config.toml
model = "contrastive audio-text model"
loss = "sigmoid"
init = "lecun_normal"
residual_init = "zero_last"
shampoo_beta = 0.95
steps = 3200
warmup_steps = 160
weight_decay = 0.3
Rows from block 10 of the audio encoder, named by matrix and row number. Rows with one number belong to one channel. Each number is 500 + 25 x the weight over its row's rms, rounded and kept within 0 to 999. All counts start at 0. Numbers have three digits each. After the name is the row's rms in percent of the matrix's.
# convs1: first pointwise conv (encoder.blocks.10.convs.1.weight, 432x432x1), inputs 348-431
# convs3: second pointwise conv (encoder.blocks.10.convs.3.weight, 432x432x1, transposed), outputs 348-431
convs1.311 106:518527526495451500510490484510510470492512508494468522485489499556512471476481540443495442468426508506487497515496422469486546509528512562510502549477505531512469503490498452519489468464527465494478493507476503484501571498487501496532471471486565514498
convs3.311 101:524479522502491545476493476496493563498561500501507501503484489511504502532467511523475504536519522470457492476498499487460488508500521459492554503521488516455486515509542470479483492487500511484507451485513498450511546482560496452485500523488520517472
convs1.312 097:509497525493513484501464452550518461521586487485474472477499477492484489500498514513507494539524480504493446478471502462495518443543530498504496540500482542499506518523519495506507481467448469511549512491507477498491506505496488506523550447489523524525
convs3.312 100:530479507479497451497457504513477473548526484517495506509495484516492503521489494487476477505517475517546517525516497510477538507470515511496531548507488506477521525464492540506510533496466520484517541488449500488525551474544471511536495467523462498461
convs1.313 104:452490541527484480532477514478506499487532480479476518499480541531519489498476463472465439521516500465511496539448499484489504507484499497484502461494495496472505498499514510498504539520527519542520515505522514487528490485492481492496500473545479518485
convs3.313 103:571506495497508493481523471537492499500487527491489509504491506529478531501479543519479486535509508514507512512536494504492547467489501494461483465467497447538493534474471488523499477491461557516494521492452461469520508497478541486424474484492471514521
convs1.314 109:484511506491517503457469530501488587488491487516485482516502463534520502482503501491578516492500529471480478520496488520515494522480502431511511575490512501514536490493508451500476516483517535532465504503482491510526496505508490475505476495496492466528
convs3.314 115:492528532508517515504510539502497441514478468463480555506497523520495476499494490499579506492493478478500521496402483494491483458514508519515466539492512473509490499492542482476511438465462525457484459491504494486469512525521494493487489480490507470521
convs1.315 100:497500486480485518528487482472483551531533480493544521502495502547505474551525505507545477519486471528546553532523470497489507569493496534501537468507506503531497476483481494491496516490518519559530476487481482510509486508499512513489512447531468551478
convs3.315 088:486513510476513491522494517485526488482520503516486460533455506515485522484474467479511438474511529475477490541500489536535498536526502516502516449524494454478527461531514507522484497512523516485453489505519456526500497490487505473473511506489495471496
convs1.316 097:476529507485543492489467457453496502518506514496480511517538481516484528515519504508498544499509523502533430501515470478555477539499512494492530492469496497498488516493512502496494496440502503516489535468515500435480514478509499530534497510503517485505
convs3.316 101:545447481520464498482498484477486540499450534525479475520503505528495479467521550482481462506496550488475507504581533534526487461500510500515457503525501505442504482507536505506508500521500487489476531488525498515489500490497497489521536473499503492550
convs1.317 109:507497494452472506527472519506500544512504480460514475498489526512518493492471479484469474489499495473513480455498447442524530515513538479492500466508495504536493510447481459533493498530498477536539493483529499496512530541527476493509525508528516490499
convs3.317 083:488524511475523477476534527484465455521487498417552499455462493515476477512504546527514472491491509490510533527518477482554475501511535505498490486479477477497481516484490486540511496510480569512496503528467499477510513499532511491528487492512457493505
convs1.318 099:495510506481504512475443505522499501477491499436530490486502474506488513500541465518532488512492484492506534487515516515467528508449511517502499495498500493545482525477507487551533516522473484508505506536478478487541498439475512496475537483498464521529
convs3.318 102:480522513515514501519504496467479495491471495507489467484461504458525500458515475507495503483497446477517527482505495504510484498474493505522508508465501493522521467516496491522534481490502511492516474519506495531510551495522493520508497525505492515505
convs1.319 102:523495484516524517513484454523459510506457498496501473508515524509512516512508515490506482520490489462505459517517512449471504519557498527499538498465528522469510506487498492503477431519465474527534505499476481473508494501546457484504464507498460526533
convs3.319 097:536531512472519469513538521485503454482521493487484497489493488487486505511489535477496460483493479518506507574520486504502473477481511529497478533504487495468473488440518516495491490487473557532533518486537524519492509511487553500489525511527435462435
convs1.320 101:478479525490531488474477523537483495501507504523524513513488514541521516473516521504518566476525488463494461461469510476498533450518499507500509473522511529486535481524474487513524528528474492507542533502531495553513497540490441512512475498498513536474
convs3.320 104:491504498518481526523530508484480496538456513491498482509496586514489539518506505560463478494547534481509478499468495460510488450506515518519484553475473496468499485483504504479479486497466477519493488435524471476502477517469508477492501462474522505443
convs1.321 110:537480483494478448502535591497525494488500530519492502518523518444495470500486520500485492456515475502503498458526521477456516475490514461521497471503460507475452516495505544521581535506502500475445490524528501528496489481464511494529504523499506513490
convs3.321 104:504477478508516447468509481522501491458501509492496512511529512557495493499530533483536495502474460479541507464479468506510501515526506478498484511541508501487517492503557534525490521492495471515504511529510511483502512491495531485526486529508520536541
convs1.322 113:470489484502563466475463481507508499476524476477524512546494457452488505494503487492493490493489537440496477512473520492510550481481501556499505469454499544547474506469483487507479461527483521505496523476461463501504462472475487489496466491527496520503
convs3.322 108:506475531540478506479461493500515530461521496479464490506480514484496503495498498490484474504490513527493504483545484507468477483516536464498468485474501510576491465473483537497498495542473462504491497501521529497475468490461473489482470496502469536502
convs1.323 115:511455474491514464481529500462483537515499493534517496499550528496501555536521507470519529519474482521511498496478505512482537598516486510474514507502486477492451502476514503504550454491421526547504480515501488513496531511523536476493505518536511511510
convs3.323 087:525482476551511508522500547478499484526532530531508525487502470516521525505500503527496530511437560528519497514481526496475528458529491506479502508513454494503509530471504492489519494499520524515506479518518508532487504509504491508495512528503539498467
convs1.324 104:534536477503549510515508517490496492533495509496523487508513505459494505515507505486506504517499530488481524545495515505538496534514497505471500473515530501494470504513493511491517485484516497510489497482500499465481546504478500503517521483507486487489
convs3.324 110:503497539506497501471544509471543504555505508541428517481493514482521540547538468463480520496502484467455520521528474511444513539470505453488531471443529478513513483537524470466556455517484473495477471479496486503542549485509497494484489512530510510474
convs1.325 094:483542511513489516528477468447541512453466487470492502507493556506495499504508498522490496519502496483525527500530475427549523533479485548489509486478506513487486543468548505517514499471490512486491472439492503482513492503491506490465502442525470493468
convs3.325 094:476491482489499495471540501447462482479484457489473451487495493495510467502490444485495501546479495494459485465492462523489498497458511528506464490465524453522483474486465490475511521497494499474497555505524465519472488503507497502564504552475533519501
convs1.326 099:505521507414543471484491527484519503502502492485498504477499480540476527489521458550541505549532478491506527503497531516502479499480503510496507536519505509513486504497531515524521486466475488494487519518507498507485496491493486490517481486522526487450
convs3.326 101:425468497479541499489522534492498461465465512524490491504487532543491526472530500491535521483468516533530513507492534492510522457502499494502453518500491497483483515510443439511496447446458486505489498518552505503492492511519497504517550522500476496484
convs1.327 110:486498522510512527556566474502471532501549479513530520535486470491493496514554505477509455511501491499496522500515527521523510497492502501502529546468526501510496497494482467462493548482519520497479453466481521528526475507469518515517507480525457466500
convs3.327 098:508493494528488476495434453511494520496433502526503501494534484495517482500516504486502525521518496533477445513487501520483492500490502503506485493499534509497480457537457492531501468530473513501486464429502521469562458486488460514488466460514431522478
convs1.328 097:544470487515458487489497476531540508480488521474439516505521483528473492453499505513535508468500471482503457502507478502438534453581505528483501496498486498519457491533483469521486474506451452443513507509513468471523516496478541511540500531468550477440
convs3.328 105:491514512490506542479503509493496456479481473498503460522504553487533518533539522504467511483452495505506492459494506490489532508523501497501508487521503529486510460506497451475536507531498562486485502475517519525520463500487472484489507543475443499509
convs1.329 097:501512497498525523536490492474494486498501489529494488494469505460516502527475514478460483491517493530481479502471528572537501520446533457545470466497504503450487509532468499460444551448511475513502495485511533462490488465544486556527561526513486460543
convs3.329 098:493484489537477487435487504529532518474493526533541510470496516474511503476476538518536505535526551500501483480483477540458505519492508558489528511496454507518515524446511483515492493510517507495470516473477492496449477499449520499509455496483490516482
convs1.330 096:518467490516540503519486474481526470516470474494530525506497527461474494489449533506538466491522505570451523543493487542488467489445523462535474551504548476518484544482473509455486467491507486509515462497476511471436501470494509484515500465504491488438
convs3.330 096:457506496518507506477520481478499483423505482513484455515517521480504500467539475519514512502496497507479487501503470495487504491467492531496481471515489489539497508491492523485487523525498495528520517517512534526492488518444534522523491460485547485491
convs1.331 083:523534521538504517468452487526519478535527540515500499524440505524435502523468472513464536535522489493520543482521545500508507498473493468512534512496472496517509518529460494490517562479476532506529477503513524479492489472519421484507475480507524518541
convs3.331 099:565475473547493496487526492461524465498483495466494480497465503515486493512457503479523514481475509527554506498449485530499504534497508522497470478541495508511476509454515501518506489515513481529513492528476506532505459470578535536468510492487490523488
convs1.332 100:485539528464453520521494506511505507508447499507494481479503476523518501500527473478620469547525521539496515523584493475500515494527497491489487546486520511519535506522532505504454543488537465482515519532453475510483500511492495551488485503545509528466
convs3.332 103:488514494537523516486496466493496479493506506494472450479534512527503492425485504481626474486509503477509503502461515488459498455495521481507417545493432484498459458506507511519518533478501508521489495494521498474509509495506515490502518492478539471517
convs1.333 094:551509496499498483481447489483512489524480528548478498484532502492447550514515483481521488525492517535501488519537504496488511495503480524486480500534494490495499483498495473511483478508550467510515500482547540449465483513508495482528487502484478473467
convs3.333 098:540506447522520500520536512479507442472476457500471438487476507531510497510493491456517500479499478498506534516438509466518483544487523478549450506507458508470507479498542509520522514532501483497504546528505508510498484467485506497488522509513499492513
convs1.334 104:547502480510482478471489480486494490492458503491474493470478530422492510496454487504512522489496497456525479485485461500509506534528519529493538484483511463497467502465503468532470491500512491477465482499498551501495523504520468483539514461537495504490
convs3.334 105:500485487463498516508483424508496533499493500521481514513498481522473490505463554503520493520523517535501473507502499510478472538476485484474501523526469613481513500499520490506536479484504493527519459481517557491459532481481537500479466495496492511479
convs1.335 098:510482503551505478477501481451466420484523507484511520526571514499537524479516544508476489498475471494512509487478512482509494503472500497501518527471548521495508522455480518537454472468534519523490510489508467531510491503487528471520509504430479490530
convs3.335 097:537469483508487514480493533513483529492514562479499562492513518496512519504477532505518557492513508535479474481521507517474478539480520487489549465509447526507512510489523503477504516484493518496539499542475497499487519522501453491458500513510510525444
convs1.336 100:468438464539499484511499494527517493484509458503467531538520505503479450459528509482489518488519474489483488511495519501501551492506511485490504487532502512539525559541463430522474479536490530539503498486454483552495457513495541484513474552523505501518
convs3.336 107:523524475497519391495511529497522508477525518497508526469426480541475492492479498450460493496521489477500488519482493505511486498510492500520511493475506489472521533491539555509492512479431528496504481543501508519522514500506512549513481477505496544490
convs1.337 086:488496504457486434470499505463481505461493481510495495496512508491558504486440510520498506503502522486484495452510522482489468456539515507504490525500534436525488463557513503551509516501530510523508475476506456500555536536490470520492458558495531470521
convs3.337 074:517470471506479497508476498493518513496514486585486480483482483513473490509509454507495491488463473476508499449495484466459506522482476493502523511474536438474505562480546507457492484477527472532533516476506519503461462566485509483511483495488520502444
convs1.338 092:510484537511460491468533521491492463492457526451484531524558528525511498480500491506561480511509489485536535526507533492500541499468523512486499536488465483532525496527498513540521472534485472492488527465505481488516492518488507485498510511525467469474
convs3.338 090:519460520541529490502504560497523523497490512516487486490508485477523498516486472528499514465476529498524479439529500515477497519544499523512489500485447420470505535493526538493479511525529521476527492480467511501498498536489444460513512534500500484479
convs1.339 101:526452454514449522463488504507505506524491500498556502531488468516476507465562510472463523508519497496493500470501496499507465579498504486486552502487522536467466503435510469484497532441504498501516505511523489512496528486522476535516484510476482497466
convs3.339 093:478464512447506521517522516518473504522494496533471555500519480505491513515459504516511523506480433537512516507493505483495461456527491464501500514512531518533504501508472464468509489510490506484475498490481486475496526520476512473504496478496473499514
convs1.340 099:504526499522506475476439507481491527504491556496489518476512504526483545512495520523474539440513479508471491487524467493458489508516488524507517477539457493504517436518479445517513484454553493521475501487479465482535524515498463505490502516483538520475
convs3.340 105:490494501510495496497543531466491501450480509511493492514460506569497463494512503480511522458468523487473488483450474548446496520508493490480477475465503487481505525516476476472517474535505500488489525483486497490463491518533544538505502481528508460473
convs1.341 101:505507477524487492538469480513487504475461466471522496460505501468474556516452515484504478479507524461539463526544516489511487503516517507508463478495491487501488464495474495513525503521438483534484436461509504483515468497524484496526476503474441499495
convs3.341 109:473462542497532503518486477505487531495512495474487465549506480505548540498496539535523509507501493486481470483497512493490498523490470465506472508598477432514531484550499505489494456499526514472498507478537532515490507496502504509521527504476475487521
convs1.342 099:512508468500523473501482451475495543446508499439487524464472537504460561529507494512514483504468508523497519531493485462504460475478515529487489512523488519522479489492451504531498510527502478486484513514489481482505472480494530491501534470534451481487
convs3.342 104:543479486535472486478473502484499476548455496505451510482465504479512543535491487504506540483534489573500493451499472513481475489491484484502507532458474528498482495485530449488513535566523487474504476457492479484489507541496459506484495470494525560492
convs1.343 106:553481512540521510479496483510503457483511515532436528490499499540511468464429514514506454522464510494440551493526479508498526520484493524469500529499467515505537479529494492536492471534508475478506491494519499468509517497497514427536512549488515548490
convs3.343 099:481530509531475529508505502486462492502512530484530525483492511491503501486494519523478530503479521463508523504441474488539532474507479522520467488476507487462494516473482499526518518500522488531502477505470494456478531505501470499492499513501501492519
convs1.344 092:502475505519502479540552505454536473486489542493473514497524511516520563492484512512480483512487533454489494466468526474509495521497530493536533507527520496497497523491489476491519496554469496491528531459515481513484524516451458523503525470501507516514
convs3.344 088:539485514516471513520506496539504513533511490491530496492510560504519493491490539521511506512516481507506539477473509469537498461504519500498521521493496535467491471516509501507507483506489519461526466499472502488507524479517470518505516539508521488512
convs1.345 099:481465544507516489528519450479488502509521484485488485505469478459527493496522507488482511517491517510519452521468485473517526487500497476467491466490520488505495530542548476476542513509493483517499489513493502557456469523502487489511501532491482514533
convs3.345 109:581519456519453531489510491503572479496525457512528476506510509486481509525524480537468498477511482448545508451483505523468517518492504475501521519533495502475532488470495479472501521495486514484507511507468504456472502505508481498527492486488475494502
convs1.346 102:553512459501450484483492484535511488486507543512510507508478532485469469481500452471446520501494481486514465477487560518470474518517519515495468512515481497478493541481483464526464503458536483501488505497506492492516511498504457463470478512557472476486
convs3.346 108:483519498463488509483493518513475482488484490492471506484521568496480509499479515521494465445501535424499463499467519497499475473531503465496517557542483519490449473509503512552448473559495488503481467493505449563494472504474518536436519503493515499491
convs1.347 103:517495509543484480457504490444513524538500463472530510516522505505511522474513509518527465474470493460505511474512545472529497521548482496487498505509501503540546469455497514524492491533512494544506563486481486524503500495502473491477517521495518516463
convs3.347 118:508477481513556497480507520489463496496477489491470453512560485518520498493516493484490502496452503507465469479528502502530489507463516541483524497507493460499489456554516482514504492460471516509496569520480459507477487505510503543550492498493516504528
convs1.348 098:499485547495490503475478528466540486474511490522487477494542491494499514482474491517513491490537506510494507485513479492480475486471502498537508533510457488526439524556475484486489514488494523485487513467502533454459507519458534494467562492531484497488
convs3.348 091:479462468569500495502526515519457462499488476493501519492487526504434512491543490504491512450458492476569439468500522468511504485479510491513446515485467504449509493498546468501468529483512542530508495516490496514476492508490476491504584520539502499490
convs1.349 090:498509523525510467480508497448481481512491508488472549516519529497447519518469509522492487473511491481518548461517435495471499502534482482468521540508522480551488469483468575533476536474517500465520535469488512530515487506494530509497532548506482491514
convs3.349 089:496481516484506523450510495469451458491506495478502479524469496522524525492506525460521529484469519494489495531478517512525511521510512503485489481502529502552461463509530445517493492516486508499484551467515506497515463479499489530504526517491498494524
convs1.350 102:526544493491518486467456519497471491525490481504520515545489497527496534520504443507500501479525540503528525467506510492521497504498483512493479493499515483500474487487511493521504474516481495489520507521542491492463493482502407465520510480559515542481
convs3.350 114:543505548507525469481512546466505501476484490495506488545560525527493506495502519488495474543514516472485493513505492447482475477491530485474509521471516519478505502511579484483489500522503489478487540489523452481476471503496505480480501507481537469490
convs1.351 096:500439542530472490487501534514489473506439470514480510507524541481550480461468485476506479487494526496473497477492463504500519525482504497472530505513491501510485516527470528534553504471479518461512471494532517546524553502488516504494493508500459501471
convs3.351 088:472513467530501457516529517495525523518533530507494505472495548512495534505538503515488494508506500494498446448515487504459511491454518510501491513485479491463518563487485525450479523467518484502464446479505545530494515499498506520501465487499497532496
convs1.352 093:498531495458466517492448496460504492486489503506513531509454580506499468486430481546515488501489499471485470509517451474483501520512486515504523521481497468487488492464478478492505518515522532544529476472492502508539494518509485487478500486543525502510
convs3.352 098:481513439523514471496484520498464462456489536483467474504473500513510512459477503489471521481482502473515512465509541485520503499479515492462501524528481504504501506491494499529577514519460484493518565477500536485488521507489440505492539553501490483499
convs1.353 107:496505498486477465509447494519488474508537489519503516489517512481477508530524456487502482477477449474507526507496526507494498493517458479463533530472536500548536542529463488534437500521442516495477489523439497517489528515484479495514504480537481486523
convs3.353 110:466444505507480506477518493491459534529465528505467475494499517536504507498519474508527533473486494531474517512490515497513498523532493477512487473466494530460487514533446467471514481506517502495492467511504490512512518507497503531526479501500508514467
convs1.354 097:469516454439520504443498496496489493505533518475523523494467492536487490505492478513453455484529505546537563490475537494525477493501499533482479509514468505509513492462477507473485481507485495504501526446570482460506507537471487495528457496516509510512
convs3.354 099:466528520520474463478510509528457525523508536496518497498485493483505469524501478495497477488535473485543519504545501502519533519531486500475535504460490490492534515493499526515509505537479519515498473467494495478495481514496506495537502485513462478470
convs1.355 105:493499503535485500445492541465474574516453484526522515501490431517482516494497493499623505491506514496481455495537535498545525488495504525507524494484469518487521481508515412493511499530507522495521509482515504508502501499501481539484485519526485490502
convs3.355 110:465512519501494516510493559500491439496509518471504532526537514521499528477513476482618496485502517503509526509458517497508486474510497539529457505518503502534472469483547469501480432479457468505518479513485489510487524498504528503498497493480471505508
convs1.356 109:496488513482484508497525503470516510498431493557457511521542494540505516530518509528488486521482486479513518461521532504495500507503503465488520549473517481509523506527508493515491519543473508460451487483474497512505483507486517556501450513494546517482
convs3.356 102:511476493483516520502473485478489453542510484516492486518506475468538518496511481486501510482513484475518491494493497478485470496504497490476473510475513508513505484517484422506500447540522479468522504474499542462506504492475457510528487496512526498506
convs1.357 103:486506508496522518459444485489526359498511487524563525504495506524462505457518488520479550433481476487518526472521492504537551501494493541492497472540505502515508494508504496505535507501506514472529496478501490509497495504477517546495500501494489511509
convs3.357 106:491517469465512524509479531494485353494520479510499536507539473496529536493548487488528536487473522503543441549466485490484487503507509541507488498538519529516461491509498500528517475525512492521527484466514493569475485496484474522503507499481522497500
convs1.358 091:528477518495518505517435475476502467499483506509490510497547503528511571474532524485483479508471475489473497485464497521522485501502490459501489473505493495464515528466511455453542486486520525481537484527503499477502515468487479504490497457477488544457
convs3.358 095:545467535476494478462530493497493501523481489478529506482528513487484492535520510508487526502551484513495496508510496510560493509507486480485535478558491543461490473465461486486486494498492503490510490523531508501548510492491462492535511512453494487506
convs1.359 101:446520503509456478477477464506511502496480492499495511500504511509478489495510514530488503503500495476498582484491506459500477517515478522497504538516504494486511462492499485506533540508489507516506513517487500485524497533511486482502515503478530487551
convs3.359 101:512502532514462471488538515495499460480467482503508486515500477530522516508482500493527497517540484516498452481494434473481458524455529504465475493477466498509504531528540488548492511493523491473490535503501481509477487506495556491496517512479530498509
convs1.360 101:554474541517534469489542490522476510472480503497501478473493501464464500482537507549497512505480439566538476496469526512498526501510493480498500495517480490500489541493477512529461494515483476489530505472494504546523492531466517460513513494487451456450
convs3.360 106:503493527517486556491502458513522492504487472515487486529499508460523489459520502523570508536508547468506498495489518462497496536524493516509515471524534488496511516525523489506538502552525531474465526496442511496494484510527481519511516519501535488476
convs1.361 099:489531485528515528509463489496475511529487448513535516494464458536519479483467517492503492482474506481519512475505466481455468519494476538466513521496506501471521452503451520482475538484512509492466474517519454545483519470505489482500473484529491503510
convs3.361 096:467520488537511482562487496542496528528518524501499483509514462525528522499471496519536490499501477540519463544529522524514491442503495493514511514505484522472500510505543507460490517515441539470463494493484450517485500500520491474422492461546478524517
convs1.362 089:519501466501506496504468493501495488482441450519520499503504512535521504525461465505546480518479503500501535506512468495491476503463484445506494493473488507454395465494499519499542490512529466539560515487503466442482502504488499513484528492517488479530
convs3.362 089:469532482485519499531523515487469450450528451515505477500476528482507469502466490521484502471494466446511487437523501458545473489485481479481495500521521496493529487482508493541540546472519478467531536539487464527495501526512495509532527553516514488500
convs1.363 105:425453499472488492469509491539506592474509467519531492457468487521562467526546509480473511492470479535516488497479522520470516476508499472521474473479514492497519450462522529508516508498487490527428495515480511490473487512498501538486513536512492482494
convs3.363 095:508508450526460498488513531481515433487495462468517483457505478434486471509507516494464537471529444456494470503523468485518517478487521523528523500499468502512475495481449535530491521551458530479503497478496503461509495503484498512485516537526497509517
convs1.364 104:497470445490518481503490502507503560483474505498485505533476537485479516507517549477439465503460459465533528525467490525506497487533518472514502503492510536486507489477519494481484485449503515502502504480471472497528491499480450488539484488505513477468
convs3.364 096:463495496493501507535490505514480450515505538470528515520493572471559475449460504529526539476531501521513526494495493451464525496487499526519501471492471512509495538491526491520498516480502542500543507467467493509492524513494521521478512502475502470496
convs1.365 091:491494476505488519507455504509512581527516483490503464482445475459517492478497495529470504491534496519534512485484519540486500545480516473496492436491485512492489500453527475513526493496514473504542496512512531510515496495495501481557507522487539478473
convs3.365 097:555500514480494481479474506525455508499533445505512488511505534491494499486536494508480513515503450501545524510497504496519474555514510511526495504488480511471493537509495471523514522506508534538474448502491534492483467499507491513544564520497500513524
convs1.366 107:496484499509524456526490445497519508510500502510517519525476502498510498500515489467489540489524504518543539501490480520505543475563425504455508483508500504478518486490514462494522511507474486514509520473516473525498489621510498490485506507523471517501
convs3.366 095:500469531493479479482477454442501519523505525458492457524454509473541472519496478495507462467491466472499490496493548492503466529502502449516503529517530505512520488475488505500486560510491511468470470502537481527472480507499487497489511505508452492474
convs1.367 105:485495535488473458473485498515499522510508507523534481480456547506506493499480520547530520514494466509504518470503530472542520501477503508511500454491501501473541485513522550502498512581479505498504521501502523489500536510496512538505515494507510551519
convs3.367 096:507556507486532548493540505518469476491466520483525517511509548514497522517539498539522515505500511484491498509438483486486498486506494516523475523484487502497485481521481425511523505474507482544467478498510495497476491516500492480494522486521526506497
convs1.368 093:499507498497489491485525515523496442527502532511458453498438465532520513458501501499513479494511493469469456528516537509440538478538478532487535517514491502496500508493507528499529539487515506512475500519516453481505520496523495529520531500491523447504
convs3.368 111:479511537504468504474503519510515552495526516507482508489465475475508506514511522492525482496470474534423499500490525537462532511484507521483539517472517489494520486510548517480519508533502493524471484470494516488540493517531485487486493543516508487519
convs1.369 090:531534515493496457474418484520497531487514473484460504473483488526515483479537442521490521512494513452513496534494502481500485505469476503517507479516477506456489482520478531491527540478471488487516545518550476488526528492481457522483503440492497503482
convs3.369 093:499489493509524502497443485493514513560523523465480532469512513516460501521488491496490517493471484536515561522530551512489506468522476526546505516502469498528469471504488512458486458475492522487488468485510490496530553464534449502488499459523452519546
convs1.370 089:550488467491531477502536459517462512514516489529511485512463519510489551544504453540544510484523521481554484466527555471542486517525502567487485502479495504486508477471504508524523468506490480496484487519513514515510501513523488467536497534494498501506
convs3.370 089:483496481462443485499518484534503493507487558486506519467476502489462488497493486476480493439504465497531495500473499512534491491503523527489465505488438514478496551461529526525520480469493535464496454475524505497499523513473494488495473518497458483485
convs1.371 107:526498501475484500474493589500505495486458542486536491498506488548482468486497521534518491495530530490475512481496515466499550470500499507510447475507472491459461518516464541508488447537507467485479508479489503461482509485484511457527493487491526541502
convs3.371 106:533475499469501476527502469503519484493484525525508490496530506490482475507501525495503477494459503514521505511469475508507511525491504502465483496497526491516505512460513513488503503472519541466495516541441479498519515513472541507489453524490481488462
convs1.372 105:509480520524478497487526509494484542487531497485527500515524479509482475438546522501483455506493493538485502524512489501495533499480523524474514537469511523487506490498529479515441526478451532487510490422494489519505496513483508454493518494488512491506
convs3.372 111:498523511510559498523502483465488462453523505482524467499488497513500478486490490496507481470518463519526441469507498455487469542464492487475491502516516501511523504508555475495511567486515509490498567472503529550506501503515491507499469542527513505528
convs1.373 087:513514496442486470432506498464506470473534528492521501486510482518502492498562458539527504480544440454490491486518510472491516521553480514491494466481479518550500513466494499554501465532500523498495525456519493520556545546463484543457510547489459499481
convs3.373 088:476503507529540475536509528508524479525500510516524501477521517492492471500467501517481486532525503476505468443509505507493498498504504532494510495465462445462529531530489527506498508430525528507476469503472527514471529574516492492515520492499478521498
convs1.374 108:498499507530519498504524519526507550500509494487475493494486460496469533444515514507593540525506480493512521503498510486517492506519496456490490492510491507493517541532535489491511509520512557488532511481482504531493467503473498481492496524512532519487
convs3.374 103:523474493501466499503511495482524541497517537546552454509537517509490501507538516519407479485535538508486483467549518477508494498526502507483524457468483498502504524513490498488452505500500499502532524485474494543525511488462465473547504502491498496514
convs1.375 101:506481460529507492542478503487515495498501486510528505490490477455502478510490482473438499503495461482512530476482490445517515497512489566486511496487507520516470577469480517510505536514496515523531491499510465486538482487476518526477514517500461507524
convs3.375 118:493490474459495485512540539458528515506544491480529469497467457503526496520517511458509483466464543497461485517515511556452506501482502498454468462466453479482493463537502520509473501514515492473509501494525464509510514483524503494553503501515468504475
convs1.376 107:511510530508547506462498484482517466496485481498490493508525502482520533501520457522495469576554463478544501487486542438495567479527496504497476533484495502491481462507504496506516519472497507467522495499480526491524482510474532561497504509552497473489
convs3.376 103:475524537486524476507536459526465528505499493496471522542532474476485505516472504478514498514430448523506528495506523510477518512542490484483524463474529499535520490498486491482505459462514541485496529515486480505501474479485491509498501485497497503525
convs1.377 097:528509494507539512483503467498481459502493506521473526494481494465469487538490482493517505518446486511503525505528497521484489523510475511464511480503473462467492511519482479490514499441485507466510496531469504530539507524529496525517436478509477497484
convs3.377 088:482501507456487496479491515477474506508554496425513513487493528526509482528500488524503519479503480506536502532513506464515490499516524505495526515495490544531485460468467504518502514479485502408488471487489527508504524475513497491487490475471501483506
convs1.378 099:422524488558524502479527492487518488534507477536534525478475501510503508486486559488480482476509571465480514552495499526516504537472506476501491514483520500480544524493485507491486494521507480521485498496455475490479481496489485474527487463511475522522
convs3.378 097:498461515524487522504516512516516554510484500457460510510506516520454528488510470484487494484482535526492507458531459493500468441506483477475508505466483512492472485513490493439492486511500477509471481493498509489482510511533508529511482468526525511487
convs1.379 094:508465490509560467496491484491436500496541535529478445511534531499509523472471477516492526503486469493547502465467494466436512493491478519456528536456535487481447501475484488546415525506462496465501511501498501530516515501520491483504429510519463443532
convs3.379 089:502506512527443467500506540507502494519520543482494489506436486526474525496484483460450458474526486497520527493488466463517480498498498487499492530508488494478525549472464502495524520446557503548539513495503481503480522496516489487525502503494458503450
convs1.380 110:523458495494546472500504476507510477490523550492560519520524511460506550463507476519468488480529480497514546478525454457450516502475505531500484468514465501544425481484507497526515472457524502503490526462522476503519483474503484478524491522507511486527
convs3.380 107:506491458508536469526499519506474444503472501512483523467508523512508478483497523490551529496478441515537489497465495482565483513472492477475479476491508481549492477472525514528505491472488504490499443523534487478475470511513500479503483508486511492444
convs1.381 106:511447489513456461478536482528499540498474465524484488492482448472523466534494516468497502502501521528538526512490522494544485522495499477508468537487514498494546475492496492498549513541499465511484526527499522498495520471515516540520540506461485536530
convs3.381 100:471477486451477476501518509502526484481503474511552480454513486470507485514527496509506513482564528532466481520543480539518473485460491527500510510483481497518502542484454510491475490442523497518495522520556475507482523497517529538468429495518527508484
convs1.382 109:508491482532502466487482463515512476492526497491504484506516464510457499497530478482518529471513491477474490488522529505499539529504516524517494490494517529505540478495483463516533512518498491506499513502581522484519493481486506562488497485518491513448
convs3.382 107:526482512516485508507494474405458530457490430512515473519463465517438496479516429554475462526550489484494510523536463524495473513512527474496534513488539498547504465493476478506489491499480494468467500504483573477497530495466477476532512509510516514489
convs1.383 091:485540487510536472518548455499472492480528505482493496497504478471521507542525517490499496491525511489528528530520500471527498511490515564518491512504497514517487513505481491495529497490450503521511449513494496506477497496497463525511534488507467482515
convs3.383 095:494506515498543529519486473506504503472544496464491449518534581450487542504491507540536526523517484500484494463510486498556485558488489463483465503511503499521526477508504498480485537498506529494493555501467510522501480513509507493491498471508476467511
convs1.384 098:442536505510526511490468530497529534512528534542501506482541500486479467470502500514511518472455543463493527447474490471476481494548516498483519493470435509473491521517533481515525489513497492483489548489495450521523475538502492494478493534516516488523
convs3.384 093:582506497521442520508478497523506494522515527494522497523543538551522493491469545507501501514512514503509499518464535518524497503506527468515518543518524529493492460519477496558546489523470520523509482486449532513484498483514489489462506506526423495489
convs1.385 093:485538493516490476504485486488534481495504524484491517515519531472483478507521524490527517533514523496481435499511515523502504494491506521485521537498501487484466515515459464531535495492495513509521515502499508542525507477483494546501463525490508488483
convs3.385 105:503507520506446513510483537496484498496449482539481550495520534491512518541511494533455505433505584505483496482475504513482526563532479482499501519511446509479467473489492448478478485542483501509472497496499514459530468517495477475492497503504502483468
convs1.386 118:522514479474550526482534484508471516507508521505480519483481465509433500500511489451485496500481481504477459508506537515517500517480503508502490522462516513518492513503531511492442492521500532471499509502452504499478504513518545460494475488499485530458
convs3.386 111:530560550509535509507483484499505493498419474480508502525510533473455501520463504551511505515536521533488481494532486512504503590488516516473525554508522513481505505491537505545504499495455494478490500523501510505513472504495484503514475525495506510489
convs1.387 107:545506505508506499466503496495480504503512507519505504479476496503487470505515492470505518486513506483522485491541442480534519549493496485505501490490533496497493517506459529519510450493493527531490460472478492547498472485508506489515509484492526459522
convs3.387 100:528464493504483504536496449486519504496540513516515496493514492486483507503587506502496512543493499495477533497496531468504509471490488494498498495530512482491492484539531498526478478537484536508500531448540512495512489514523519480497520506500513501491